{"model": "autoregressive pixel model", "dataset": "crops of objects in photos (Visual Genome)", "train_examples": 61751, "image_size": 20, "horizontal_flip": true, "levels_per_channel": 8, "vocab_size": 513, "arch": "transformer_decoder", "width": 320, "layers": 12, "norm": "layernorm", "norm_position": "pre", "hidden_act": "gelu", "mlp_ratio": 2, "head_dim": 32, "fused_qkv": true, "bias": "all", "qk_norm": false, "layer_scale_init": 0.1, "parallel_block": false, "inner_norm": false, "positions": "rope", "tie_word_embeddings": false, "init": "kaiming_normal", "residual_init": "scaled_by_depth", "optimizer": "muon", "muon_scale": "original", "learning_rate": 0.011, "momentum": 0.95, "nesterov": true, "orthogonalizer": "newton_schulz_5", "adamw_lr_other_params": 0.0014, "max_grad_norm": 1.0, "ema_decay": 0.999, "max_steps": 4500, "batch_size": 48, "epochs": 3.5, "lr_schedule": "constant", "warmup_steps": 220, "weight_decay": 0.1, "adamw_weight_decay_other_params": 0.01}
Rows from block 6, named by matrix and row number. Rows with one number belong to one attention dimension. Each number is 200 + 30 x the weight over the matrix's rms, rounded and kept within 0 to 999. All counts start at 0.
# v: attention query, key and value (stacked) (model.blocks.6.attn.qkv.weight, 960x320, the v third), inputs 214-319
# proj: attention output (model.blocks.6.attn.proj.weight, 320x320, transposed), outputs 214-319
v.255,154,182,226,207,223,179,193,216,228,169,187,206,163,221,209,207,259,155,195,229,231,188,187,182,199,196,221,186,228,197,207,239,237,185,212,217,202,192,211,176,187,202,206,181,168,179,157,247,190,216,185,201,185,202,201,172,201,201,238,198,208,202,185,182,215,236,209,172,223,209,218,191,268,226,156,197,218,182,193,182,202,230,231,246,161,182,271,190,206,225,258,206,172,164,197,224,238,235,208,181,192,251,163,197,227,223
v.256,200,211,208,186,176,236,204,204,204,182,193,164,197,192,191,166,192,254,157,171,200,195,243,209,201,210,161,219,196,191,224,188,198,216,203,160,198,182,192,226,163,160,210,194,181,224,262,144,226,180,195,199,240,221,202,225,202,169,175,214,218,224,197,223,228,214,231,217,221,227,191,209,223,199,251,210,254,215,182,200,157,173,169,182,229,221,243,154,197,214,186,199,179,203,246,199,168,219,179,229,207,204,218,238,201,180
v.257,171,198,216,185,217,215,183,196,180,217,201,169,224,209,178,204,169,196,175,230,214,181,235,208,222,212,145,171,141,122,153,196,219,224,243,172,234,176,135,231,174,140,200,212,212,211,225,247,161,267,192,182,178,188,181,210,227,203,224,211,249,214,224,215,238,262,154,184,215,179,206,225,173,204,223,205,163,220,184,262,180,231,183,207,218,204,239,194,164,201,213,167,187,196,209,205,182,159,180,200,232,187,241,237,215,172
v.258,145,219,125,158,204,259,221,193,224,195,271,123,166,210,246,203,195,203,164,209,153,236,200,218,202,242,225,178,172,230,176,186,182,235,183,143,214,211,220,225,233,223,207,172,166,187,181,154,158,203,176,246,205,209,197,219,173,219,208,186,235,198,205,176,201,188,188,213,205,216,209,256,258,230,222,217,206,229,183,228,209,233,241,285,197,207,212,193,226,202,206,232,132,204,210,217,149,190,156,193,217,190,218,183,221,200
v.259,149,221,194,226,212,194,205,169,227,147,206,166,198,163,208,190,164,206,212,168,200,213,273,215,220,213,205,242,194,197,176,191,154,238,258,222,224,208,156,196,187,203,198,206,193,175,213,187,220,198,188,205,200,155,220,241,219,200,165,176,218,247,219,198,185,200,179,245,208,189,221,174,169,202,217,150,194,179,239,205,195,162,199,214,153,157,252,198,211,195,218,218,243,173,218,153,200,222,154,190,191,180,155,244,248,158
v.260,159,235,189,215,207,265,160,206,185,229,198,239,195,238,189,189,163,231,163,189,204,221,222,236,215,253,219,254,160,212,167,209,184,225,237,150,211,166,186,217,157,226,211,169,205,180,201,161,219,187,214,235,231,202,143,199,195,242,186,196,193,214,204,174,244,197,168,185,206,150,217,171,234,206,184,259,138,174,199,207,207,182,180,142,250,231,247,208,208,238,213,162,255,200,203,194,229,143,196,145,231,185,146,156,234,187
v.261,224,196,187,188,198,228,196,196,221,185,197,186,170,198,225,212,200,201,202,186,220,170,221,186,181,193,191,182,195,224,220,193,208,189,215,207,196,203,174,213,227,237,220,178,192,206,198,217,192,221,182,212,233,196,181,206,207,197,177,222,189,213,202,206,224,154,216,213,189,181,235,201,202,183,219,159,231,186,178,205,184,196,203,236,176,207,199,231,221,182,209,183,159,212,236,207,194,209,190,188,194,231,229,216,219,205
v.262,224,233,146,243,153,249,217,209,192,226,147,247,198,214,167,192,179,201,242,157,187,176,130,217,246,208,247,267,231,204,221,161,183,175,215,210,213,220,232,223,230,247,211,188,201,206,153,168,240,186,221,201,230,194,178,244,193,220,197,204,188,134,185,180,198,185,190,220,234,206,248,195,199,199,171,219,208,166,198,188,173,173,250,164,197,199,223,217,119,179,191,177,225,200,188,221,232,186,183,174,229,189,165,169,208,191
v.263,226,192,274,205,228,170,170,214,181,212,234,228,194,155,232,218,217,185,171,246,214,175,236,167,212,187,189,165,196,193,192,175,235,214,195,239,195,205,144,223,187,223,217,204,198,174,209,206,207,248,152,194,191,206,241,158,216,145,243,166,142,189,209,236,215,216,181,168,213,217,158,189,165,190,191,208,174,177,221,200,208,208,200,210,166,169,190,164,176,258,217,240,208,261,181,158,260,270,260,225,166,166,197,233,192,223
v.264,168,202,214,231,163,191,229,188,176,192,247,181,161,233,223,223,178,204,205,244,198,227,228,198,213,215,165,200,235,188,241,226,174,220,190,187,190,212,263,246,202,224,170,194,223,192,201,216,152,220,164,164,208,175,192,213,218,199,202,181,229,199,226,201,151,203,209,180,236,197,146,202,252,175,208,248,186,298,150,204,181,221,156,192,198,199,173,200,170,178,215,193,201,172,216,199,216,162,239,243,194,204,236,206,148,182
v.265,216,250,175,219,181,182,241,228,214,187,201,164,241,192,216,207,206,169,224,233,225,216,121,228,210,172,206,174,222,230,228,208,169,187,192,210,206,216,274,139,230,157,200,199,206,208,163,246,203,211,168,171,227,195,167,197,224,217,193,167,254,186,196,240,153,200,218,202,201,232,204,177,200,230,230,198,197,244,152,179,176,240,191,195,182,208,173,197,175,163,186,172,185,169,170,159,204,161,244,245,192,191,218,193,132,209
v.266,183,170,236,214,208,135,203,214,147,177,179,226,254,202,141,184,205,169,238,245,169,240,214,226,206,182,145,223,207,174,168,232,178,188,199,248,182,204,210,197,223,241,214,211,225,160,201,192,195,209,195,156,151,203,211,159,199,212,195,214,184,198,198,174,179,206,154,223,221,205,209,151,159,198,216,239,239,154,262,175,240,211,237,205,183,180,174,239,176,221,149,194,204,216,223,187,238,193,222,199,219,235,141,219,179,163
v.267,239,202,177,208,209,209,248,178,183,193,222,222,197,175,185,193,270,230,162,195,194,193,188,179,238,140,187,217,221,189,272,175,256,202,177,207,184,249,265,231,183,157,163,203,190,215,233,187,187,167,239,167,172,183,191,197,194,186,188,199,235,222,218,262,236,159,233,201,140,197,181,231,217,174,219,224,212,228,139,192,203,188,160,164,196,173,234,189,159,192,160,184,224,167,191,169,166,195,246,208,188,242,208,203,223,183
v.268,178,173,218,178,214,206,169,212,185,178,171,194,150,155,226,212,192,216,201,216,184,203,208,211,150,172,250,191,219,200,172,208,171,162,204,226,167,189,193,188,196,240,193,201,195,202,183,189,217,189,229,222,197,187,215,139,204,230,176,194,121,185,203,188,179,209,201,192,204,177,201,191,216,190,210,198,198,154,224,197,204,200,222,225,236,193,210,218,183,206,228,200,219,217,227,227,257,232,236,208,170,230,179,182,190,227
v.269,223,237,228,232,196,193,187,219,202,179,186,183,210,219,211,187,189,144,232,187,226,211,231,188,219,210,155,210,200,218,188,236,184,208,200,209,176,161,206,203,206,205,236,175,215,173,172,219,193,193,148,190,232,189,238,161,175,190,171,206,166,212,201,226,191,228,189,244,180,179,201,183,179,197,213,214,267,174,237,222,232,192,218,178,206,180,206,206,263,209,215,191,201,251,237,122,214,191,182,172,198,217,234,162,172,183
v.270,179,229,149,234,178,214,205,211,209,253,186,212,178,180,205,145,151,222,193,162,230,149,196,212,188,174,194,198,154,179,206,219,200,246,211,145,219,202,240,205,184,193,177,180,194,182,215,179,167,205,207,239,175,227,187,216,206,225,182,209,219,210,200,188,220,191,232,179,211,235,200,217,258,236,201,232,219,216,218,199,202,177,184,194,227,215,154,205,208,175,224,187,200,165,156,254,207,202,182,231,185,212,186,209,206,227
v.271,246,158,206,194,190,204,224,204,200,206,245,204,168,155,218,231,201,186,240,227,191,198,233,232,200,196,157,194,240,237,229,237,224,191,174,219,182,211,192,189,196,193,226,195,189,219,208,167,191,206,203,179,208,192,195,204,229,149,201,205,224,229,225,187,160,201,211,249,172,228,220,221,170,192,203,174,227,180,210,203,195,215,183,164,173,194,202,184,234,239,216,208,182,171,226,192,195,209,189,190,172,228,217,232,193,201
v.272,167,246,170,218,197,203,164,232,195,195,190,227,161,194,199,159,191,171,241,206,188,213,202,197,239,192,238,217,193,199,251,212,174,214,202,176,198,162,232,226,191,220,246,189,218,169,162,227,237,210,178,210,222,194,190,239,194,143,198,90,180,164,177,193,182,227,149,226,156,197,220,177,191,198,133,181,196,194,178,135,154,205,212,180,202,208,200,217,184,230,200,179,281,163,194,208,187,201,157,177,229,165,151,202,150,227
v.273,226,204,233,213,191,179,178,210,214,179,206,244,207,211,210,192,224,215,168,223,190,228,197,171,173,223,176,237,231,200,172,242,225,219,204,213,168,178,205,181,165,193,228,184,200,179,224,163,218,171,209,272,199,235,207,198,180,180,172,193,149,187,172,230,216,225,190,184,217,156,197,163,202,224,194,242,172,153,198,226,158,172,200,178,218,188,207,194,207,198,209,215,221,241,208,132,226,206,239,179,216,153,186,147,151,207
v.274,212,161,208,190,207,160,187,178,182,202,209,207,196,201,229,206,212,151,172,198,203,144,221,190,164,213,212,206,206,211,207,228,173,227,221,218,160,215,138,191,246,238,213,197,222,199,159,213,183,161,193,227,227,176,262,152,157,207,212,218,140,186,174,202,207,183,205,179,245,179,217,205,217,150,161,220,220,203,187,219,183,170,180,198,178,179,193,241,267,169,133,213,191,251,130,187,222,200,197,196,215,223,156,202,213,196
v.275,219,217,201,198,157,221,231,209,245,180,207,210,191,184,172,223,174,171,238,176,220,202,202,227,208,176,214,217,148,170,294,183,185,224,141,171,207,203,208,189,195,230,229,182,209,204,226,167,188,214,144,204,190,223,213,237,209,165,209,167,201,159,174,224,224,191,173,187,175,196,209,188,209,219,218,190,197,213,192,184,171,166,225,198,177,192,223,193,235,219,242,226,210,194,188,173,203,190,165,215,230,160,192,200,155,212
v.276,176,220,219,155,230,194,176,195,167,212,217,141,260,220,162,172,198,227,203,235,189,221,227,175,205,148,204,177,181,134,206,206,201,167,198,227,159,161,179,157,230,193,261,219,169,195,219,170,187,205,158,135,175,163,187,161,240,210,259,226,158,197,194,214,243,205,152,154,186,185,196,190,230,223,206,185,224,222,213,174,168,189,207,219,221,229,210,204,204,221,193,197,225,194,197,249,190,171,171,199,197,165,193,219,179,176
v.277,173,257,158,196,200,211,186,189,194,177,225,214,167,188,181,205,177,216,195,215,187,207,195,220,220,165,198,221,217,158,207,217,207,221,189,205,170,164,266,182,216,211,214,205,206,202,197,195,171,177,207,200,187,181,206,189,209,241,189,186,204,203,222,218,189,180,151,212,153,174,197,201,228,198,197,217,181,235,196,173,203,211,227,190,215,189,181,184,191,214,216,167,235,171,186,183,201,203,238,228,184,183,188,209,191,200
v.278,230,164,199,207,237,153,210,166,158,266,202,230,187,201,192,192,234,212,210,174,218,217,212,140,233,187,183,168,201,160,206,214,209,169,200,240,182,178,162,218,154,196,170,195,207,195,193,214,158,211,214,201,183,192,216,182,185,188,201,221,196,195,199,171,205,205,197,197,172,169,210,183,224,172,212,200,245,178,200,196,213,201,203,154,193,223,214,272,219,199,211,213,220,202,171,172,190,198,183,181,167,233,219,189,221,213
v.279,222,169,198,240,197,206,190,210,181,215,192,179,160,201,230,151,193,224,194,235,221,199,230,203,211,210,145,232,206,234,166,256,230,172,233,209,175,179,246,219,171,188,195,190,195,169,237,181,197,210,183,204,226,170,199,168,187,231,179,230,192,201,229,185,201,148,216,206,175,206,226,197,242,228,202,212,143,211,200,195,172,191,187,187,219,193,202,224,166,201,227,186,213,197,178,169,194,181,201,218,214,181,201,178,215,133
v.280,215,146,183,213,134,199,223,208,198,153,198,216,183,177,240,198,171,148,207,165,195,182,199,228,202,234,230,220,214,232,215,179,182,190,187,222,202,219,211,206,216,194,170,218,191,246,181,231,209,173,207,195,226,181,201,243,158,205,190,216,223,160,223,167,188,180,195,207,211,229,195,224,226,185,219,214,233,181,173,215,185,209,172,190,210,159,212,188,214,187,218,172,198,213,222,183,226,171,177,183,229,211,226,172,203,220
v.281,216,194,240,247,172,180,192,220,214,219,178,200,180,218,187,197,189,214,215,189,170,229,189,209,181,213,180,216,228,142,197,237,185,220,237,204,209,154,179,193,181,202,179,208,224,179,232,199,197,132,204,200,197,287,199,156,176,190,174,223,193,220,163,235,165,265,181,159,215,200,213,163,208,199,232,233,150,211,252,247,242,217,210,213,172,201,225,188,224,172,200,212,244,202,216,148,266,224,214,212,189,221,173,162,208,193
v.282,215,226,197,163,216,195,179,206,179,165,219,196,192,189,179,205,229,261,201,214,231,213,237,226,225,177,225,187,193,172,214,165,153,235,209,132,242,213,271,216,198,191,171,207,185,169,222,178,160,235,193,227,211,177,171,231,157,206,174,175,225,229,154,232,218,199,214,156,215,207,161,235,223,169,164,217,247,259,143,239,210,210,201,205,189,195,198,159,175,212,169,173,199,150,149,185,148,157,224,230,190,150,207,187,159,178
v.283,174,245,191,206,166,238,214,170,193,194,221,192,198,217,200,229,173,205,236,186,178,205,168,211,225,208,224,197,161,188,179,185,149,195,217,202,219,182,167,220,257,203,211,207,198,160,241,196,183,218,177,203,134,236,224,159,176,157,197,168,215,186,209,214,205,179,193,148,224,185,192,214,218,225,235,213,203,170,219,229,249,198,215,209,216,204,224,212,197,224,222,186,135,217,225,228,203,213,166,184,205,196,224,187,236,219
v.284,150,201,178,198,220,222,238,226,182,176,220,169,226,214,208,173,207,255,210,188,193,217,194,173,249,176,187,239,169,219,180,201,204,193,182,236,210,229,222,201,196,166,194,171,172,164,232,174,170,253,176,176,156,143,157,193,220,216,185,195,234,233,212,186,211,167,219,183,204,210,181,186,213,212,250,186,154,157,196,204,167,193,185,202,189,220,167,205,157,204,198,174,198,219,213,179,213,197,223,199,172,213,198,223,240,186
v.285,190,206,189,180,195,211,210,184,213,176,169,185,215,147,180,186,179,199,244,198,212,187,173,236,233,156,200,165,210,191,236,156,161,203,202,211,236,227,233,184,220,227,208,234,160,217,189,156,229,225,207,157,270,174,237,212,183,152,214,166,187,210,205,183,191,196,210,170,203,244,210,201,219,195,178,215,251,197,172,235,195,215,254,221,202,220,205,190,175,225,201,209,170,229,230,262,191,211,194,210,184,218,232,188,180,231
v.286,192,161,189,185,136,211,214,179,220,224,264,139,175,232,282,170,219,207,177,200,219,205,196,166,222,203,207,209,169,243,246,131,225,179,217,172,210,230,163,244,257,201,123,201,174,196,229,181,193,179,182,200,267,252,223,179,167,202,214,221,217,207,192,212,219,239,208,173,196,189,154,279,226,197,218,239,217,259,146,180,177,226,181,199,158,202,229,172,228,176,183,225,170,182,161,153,165,203,210,213,228,231,215,202,232,219
proj.255,209,176,190,209,168,200,194,231,199,188,219,196,211,175,177,227,208,246,237,162,137,215,181,226,185,223,217,201,205,187,171,214,183,210,173,190,183,202,168,184,177,205,212,190,227,185,220,190,201,197,212,203,210,235,244,227,202,190,204,192,194,209,219,189,193,153,171,223,197,172,183,223,168,198,246,193,169,210,199,208,204,182,181,153,235,184,184,225,200,194,204,177,243,231,168,230,210,199,218,219,233,183,200,185,183,164
proj.256,191,178,253,175,180,195,220,184,231,178,160,243,233,184,220,256,223,159,204,234,215,201,170,229,212,214,201,190,206,174,223,185,168,179,136,192,149,181,194,231,286,210,236,204,161,185,208,240,131,208,225,212,190,212,191,179,219,151,206,205,207,181,192,189,157,201,236,150,175,177,216,173,221,203,170,224,167,197,174,200,148,185,239,205,161,154,200,199,202,169,258,186,199,164,201,158,175,208,250,237,211,219,200,163,205,160
proj.257,203,180,200,229,201,132,202,211,244,175,228,229,235,193,202,175,246,236,228,209,179,190,171,122,187,193,173,212,236,219,194,223,243,209,225,199,194,187,179,205,246,191,192,228,223,198,216,206,211,218,163,223,185,221,170,143,208,180,221,186,204,220,151,218,182,197,230,167,166,214,178,203,261,155,243,197,240,184,181,272,202,148,200,197,203,194,148,213,258,187,170,257,252,219,211,165,243,227,270,207,177,236,190,159,203,156
proj.258,231,191,187,241,234,214,200,186,271,176,151,215,223,181,157,165,194,176,240,191,201,212,223,199,179,209,151,248,190,183,212,192,219,192,194,200,235,180,211,241,192,218,197,193,172,160,241,238,223,212,236,181,238,215,222,168,190,142,153,245,194,196,184,201,235,196,223,192,142,174,156,193,177,192,206,186,218,246,184,215,154,170,200,159,188,153,242,232,168,193,185,166,222,171,257,201,187,245,222,179,186,189,201,219,183,255
proj.259,201,256,181,148,228,238,180,223,218,279,232,237,197,224,204,181,212,179,211,206,162,230,133,166,211,230,217,198,223,214,223,208,203,178,175,189,202,185,191,138,190,198,255,182,173,195,194,212,189,166,218,199,166,188,198,181,181,161,261,200,214,186,169,207,199,163,206,169,226,251,260,242,209,263,168,246,231,148,127,211,213,192,189,214,298,225,171,171,235,228,220,259,189,267,157,203,198,190,159,154,204,210,242,171,186,238
proj.260,221,192,202,177,232,157,202,190,246,129,200,212,206,212,186,203,251,237,247,256,191,216,178,157,176,194,190,182,214,197,204,168,212,177,150,191,226,182,214,157,218,198,182,210,204,243,202,204,216,218,181,189,191,187,189,205,206,146,205,221,205,191,177,218,171,213,216,205,211,284,199,158,214,211,211,168,232,220,186,262,256,213,218,146,173,204,224,208,213,161,181,246,167,177,191,177,232,268,237,180,192,196,204,226,209,133
proj.261,217,200,197,185,179,224,176,153,203,207,183,214,207,227,188,219,141,200,206,202,179,173,187,232,194,243,267,198,170,154,181,212,225,208,202,194,156,219,228,171,228,202,171,167,166,184,199,148,216,163,232,198,195,254,219,198,147,232,216,198,200,161,178,202,184,223,202,215,205,204,186,221,257,194,185,198,213,211,218,210,219,187,220,158,235,158,182,162,190,188,176,197,223,204,187,170,222,188,178,186,147,188,187,214,200,191
proj.262,146,205,175,197,259,219,217,205,162,223,233,142,160,173,147,211,179,198,197,172,198,203,260,221,163,168,207,174,148,224,158,184,190,200,133,202,234,182,178,168,142,200,221,183,161,184,223,227,220,219,236,191,198,152,210,213,180,208,234,172,199,248,200,235,177,171,206,219,182,239,202,168,191,196,185,200,227,222,195,164,230,194,180,194,187,206,190,180,210,174,187,190,170,203,206,188,181,201,182,194,169,184,222,171,205,177
proj.263,208,190,192,189,134,176,216,215,198,179,155,208,231,210,226,193,173,166,181,201,202,209,181,214,227,225,272,199,203,184,186,237,191,220,214,190,166,234,186,195,243,195,191,198,259,251,228,170,167,176,190,230,172,232,145,195,202,290,195,166,211,248,220,160,129,186,214,164,203,180,228,227,221,204,200,231,266,171,237,228,187,156,224,228,162,199,183,191,227,219,222,180,183,158,196,200,186,121,201,204,217,227,185,208,188,159
proj.264,194,229,180,228,211,172,220,212,212,183,135,190,211,153,203,160,214,167,205,177,234,183,208,186,232,169,190,212,222,200,180,182,233,247,207,202,217,162,211,155,206,210,213,234,229,208,176,217,192,247,174,225,200,211,205,156,159,188,184,217,208,203,164,260,218,214,220,180,194,168,236,213,215,215,209,254,200,147,248,274,177,200,183,182,149,183,149,203,263,120,203,200,205,185,221,153,216,228,194,169,192,232,184,201,199,189
proj.265,165,186,189,234,238,197,190,189,162,227,179,192,176,157,187,164,183,215,207,197,189,187,225,174,248,142,157,217,162,143,208,199,209,242,188,196,235,140,211,194,177,206,217,231,233,201,173,187,186,245,204,198,180,192,235,183,211,191,210,194,184,222,202,259,230,189,225,182,196,155,159,227,180,167,207,181,155,176,194,148,186,224,188,227,245,159,173,210,219,185,220,202,201,204,201,275,147,220,216,134,240,241,250,187,219,265
proj.266,176,161,184,203,123,180,225,216,212,236,225,175,163,170,245,238,220,220,214,158,208,175,229,156,210,176,228,217,213,264,221,193,222,223,215,195,185,253,182,231,187,216,220,215,199,227,144,222,203,225,190,212,182,198,173,248,157,236,195,190,200,246,211,214,166,214,196,207,205,244,212,230,242,204,218,221,151,176,200,231,179,219,138,194,155,202,165,220,249,146,213,215,207,179,222,205,241,179,175,213,172,173,204,190,204,195
proj.267,182,208,220,177,198,224,185,199,189,177,159,186,186,197,184,217,180,213,204,157,163,226,183,243,200,163,213,181,235,195,207,195,210,191,151,202,188,136,235,189,183,208,205,194,175,171,161,190,211,199,187,190,241,268,203,183,214,182,161,187,217,171,235,139,177,208,183,158,219,182,228,193,225,201,180,194,205,206,211,133,183,193,204,157,193,223,180,128,227,227,211,186,154,166,245,219,159,208,151,218,238,167,181,214,191,172
proj.268,208,203,195,207,178,228,202,181,208,214,215,202,243,254,194,204,192,206,243,202,223,202,188,232,191,207,209,193,230,206,226,218,200,192,213,192,211,247,185,184,197,201,217,190,192,187,205,186,181,181,224,165,200,186,172,251,196,180,190,207,210,203,214,231,207,208,187,215,210,220,176,193,228,245,165,207,135,198,220,167,229,211,180,224,185,206,221,218,247,238,174,211,188,185,181,170,204,202,159,191,237,172,161,233,164,186
proj.269,194,132,185,154,179,180,207,194,181,215,183,221,194,207,208,226,230,225,180,218,210,229,201,177,217,223,210,199,158,216,218,173,226,224,195,183,180,255,202,171,158,206,161,204,186,250,210,198,212,179,234,184,163,197,171,225,164,216,176,206,209,196,147,179,228,156,180,164,251,245,242,199,204,210,205,210,165,169,185,200,188,237,187,224,189,214,161,233,193,174,206,175,204,167,131,252,208,185,215,179,189,202,188,230,196,228
proj.270,222,204,177,182,250,217,183,168,222,165,205,211,231,148,175,253,235,154,213,185,170,199,217,159,196,208,230,175,257,186,162,218,195,184,211,213,193,184,201,222,243,219,177,198,192,163,195,227,258,198,197,194,208,161,198,171,180,196,245,213,186,210,191,261,166,212,187,191,206,176,201,205,167,142,186,179,202,221,154,236,210,206,213,194,187,188,148,165,167,184,201,194,216,246,226,139,214,184,204,202,218,249,212,190,201,141
proj.271,181,258,229,225,170,189,195,205,203,254,121,233,196,184,229,209,199,180,160,170,247,198,180,204,191,171,221,212,169,179,240,159,183,187,215,185,186,193,189,205,217,211,205,192,188,214,194,256,160,191,169,217,175,195,185,225,195,245,212,234,197,193,175,165,188,183,184,183,196,188,205,245,196,236,199,227,190,203,198,145,160,193,214,181,181,143,217,192,207,184,223,181,227,200,185,212,172,185,175,269,196,208,190,201,227,223
proj.272,222,239,181,170,231,223,227,208,161,192,251,188,240,186,199,214,234,227,166,155,230,242,147,191,276,186,188,192,188,211,153,198,190,198,199,205,234,204,206,179,197,202,173,173,254,209,188,214,238,196,202,144,209,201,188,154,198,217,179,232,194,267,176,237,192,180,234,172,225,212,191,180,235,199,190,209,214,203,183,239,260,197,223,196,202,210,206,193,233,187,190,283,172,232,173,190,240,216,200,146,193,211,243,170,191,199
proj.273,200,180,210,169,225,163,190,192,183,176,192,203,207,188,207,221,214,192,213,243,237,203,191,229,194,209,249,199,218,242,194,177,182,186,179,211,194,229,219,209,253,200,189,212,213,237,203,204,186,203,206,165,161,180,191,203,237,205,144,187,213,221,195,171,175,174,228,197,235,247,206,149,190,219,207,204,173,204,216,205,253,260,212,200,176,228,254,211,199,157,215,182,169,154,163,236,180,219,242,182,263,182,161,228,190,137
proj.274,210,216,192,182,159,219,196,215,208,161,173,212,199,267,226,212,200,200,222,220,238,191,218,199,159,217,229,170,218,209,198,210,237,189,206,193,143,279,216,185,183,211,161,213,182,205,225,208,258,205,226,182,151,226,179,263,184,205,193,160,201,188,204,166,178,232,131,214,201,214,198,170,183,222,164,188,216,167,209,214,215,193,202,213,186,248,205,202,171,185,182,213,196,186,238,181,249,185,187,212,185,161,214,189,174,159
proj.275,201,228,170,193,228,204,208,173,194,179,129,207,175,159,227,191,187,222,140,179,202,199,220,211,191,211,241,213,227,189,143,173,214,173,219,199,191,164,214,197,217,192,163,206,193,218,196,203,208,213,240,227,245,203,207,178,186,189,187,248,203,225,171,199,142,208,252,181,199,206,201,202,175,198,158,204,230,210,228,224,172,207,212,174,156,178,177,165,149,184,194,149,159,219,195,240,188,162,209,172,181,210,221,169,198,165
proj.276,230,189,200,197,158,205,218,223,206,189,211,195,186,259,208,211,244,223,217,165,194,177,181,193,179,217,204,239,177,199,196,223,188,187,163,214,201,188,165,208,203,188,180,183,199,225,216,240,218,204,252,192,250,230,250,244,232,186,208,133,184,229,208,195,232,193,192,220,162,221,195,196,183,124,163,220,173,158,206,193,201,201,168,196,173,196,204,227,181,204,153,211,161,190,213,234,250,220,160,205,215,180,214,197,181,235
proj.277,225,187,191,205,189,205,179,195,203,208,155,177,157,187,218,190,221,218,200,170,210,200,204,237,174,216,223,189,238,211,237,202,200,186,187,204,212,198,224,175,190,216,210,206,157,176,195,178,201,206,197,196,182,210,228,214,188,156,194,242,208,217,179,192,225,177,237,161,239,218,222,192,187,253,211,226,203,195,218,203,209,214,165,176,169,207,210,168,187,200,187,233,156,187,197,225,174,211,140,133,218,226,194,202,203,207
proj.278,169,175,210,191,180,176,210,202,163,137,209,181,223,256,186,191,237,216,140,191,195,200,187,160,211,167,165,173,219,198,200,200,233,232,219,201,191,223,217,207,269,192,190,206,220,237,157,237,262,164,150,174,217,254,173,218,200,200,191,186,198,181,189,189,235,236,187,184,211,196,212,202,184,199,226,192,201,189,180,167,184,198,191,203,191,193,173,206,252,156,177,201,197,213,190,211,223,183,201,236,196,179,176,214,193,182
proj.279,217,241,189,184,238,208,190,187,233,204,248,231,230,181,160,250,186,185,243,202,212,192,167,156,184,199,248,162,211,164,206,176,222,223,150,211,193,204,161,185,214,209,208,177,190,245,219,215,224,165,234,205,193,201,199,216,212,178,182,217,206,194,184,236,233,238,182,155,235,194,195,163,224,195,191,192,198,223,210,180,235,236,206,136,204,220,224,199,198,237,213,198,218,164,216,221,189,222,243,206,205,241,190,216,181,276
proj.280,178,254,196,218,250,218,217,210,214,240,167,166,188,202,211,181,201,187,203,220,239,170,222,207,178,193,179,249,194,209,193,202,205,223,213,189,200,221,207,221,186,202,224,227,184,171,216,188,207,243,220,191,198,170,207,210,215,188,214,212,188,191,166,197,221,212,208,207,193,177,180,190,157,243,169,219,158,206,216,217,186,181,203,250,176,209,201,225,206,176,172,199,203,210,179,188,165,204,212,240,155,201,200,193,215,179
proj.281,224,193,196,190,228,171,186,122,222,186,138,267,201,210,255,192,260,200,165,216,248,221,235,175,204,171,196,156,251,248,185,168,207,181,183,220,153,202,222,157,204,210,183,206,204,247,136,185,188,251,163,234,158,152,173,203,194,179,233,209,205,171,221,181,186,190,204,195,214,233,212,203,169,249,239,202,178,209,186,225,200,215,131,168,241,211,98,202,188,202,229,213,188,230,165,196,193,198,212,186,205,208,194,252,209,162
proj.282,250,195,194,225,207,170,196,231,152,183,198,174,198,141,197,131,202,143,193,164,147,186,152,193,234,221,215,189,265,191,155,219,255,211,192,182,192,215,219,198,227,198,169,255,231,157,181,155,230,179,180,161,190,256,255,180,242,198,167,173,200,217,208,191,192,160,170,202,198,198,212,210,230,229,184,177,233,213,179,195,178,192,189,170,187,217,192,176,225,201,208,221,169,208,241,198,243,201,210,149,209,269,167,237,180,131
proj.283,193,169,180,213,206,178,216,215,222,190,187,199,188,152,192,186,208,230,174,215,192,156,256,194,156,170,167,212,214,166,165,213,236,187,175,199,200,201,184,218,157,198,158,203,173,235,146,204,200,192,234,217,255,192,221,204,219,228,222,204,211,196,178,174,152,235,165,248,166,200,192,214,161,170,215,184,171,241,223,202,147,186,200,203,143,180,174,209,182,205,187,196,212,210,220,215,183,184,219,218,178,174,179,191,195,223
proj.284,190,185,217,212,211,221,205,197,255,227,225,198,188,182,194,196,172,133,227,203,195,158,191,189,179,213,233,228,227,166,224,232,202,211,163,183,222,177,189,195,195,194,281,180,203,207,169,211,215,162,217,213,239,243,275,190,213,191,260,196,207,128,207,224,167,189,203,227,168,171,234,189,186,158,146,237,180,203,139,158,211,173,192,198,262,180,251,153,202,218,223,214,199,193,185,226,163,212,199,228,236,232,203,201,212,225
proj.285,189,154,189,202,192,206,193,229,154,219,199,145,216,210,172,219,210,116,164,171,204,193,234,210,213,240,212,175,180,228,223,240,212,238,140,194,196,223,207,180,188,208,244,203,230,139,245,248,183,218,223,184,171,185,180,214,186,260,167,196,190,278,210,259,178,142,213,220,243,140,185,244,162,197,176,205,253,204,193,160,188,160,172,228,190,209,195,151,219,176,181,158,223,201,200,169,208,160,207,180,180,216,178,227,163,190
proj.286,247,215,214,216,259,246,213,205,219,155,125,234,233,148,172,187,165,165,212,203,192,215,205,208,248,195,192,181,232,156,153,214,234,225,211,196,187,191,190,186,196,200,248,225,225,191,190,192,179,264,214,196,188,219,198,172,181,170,183,180,188,161,196,160,208,198,208,180,165,195,153,152,235,186,200,172,197,227,205,219,145,153,211,178,206,145,182,231,166,206,220,212,193,136,276,222,179,235,243,188,177,185,207,207,199,203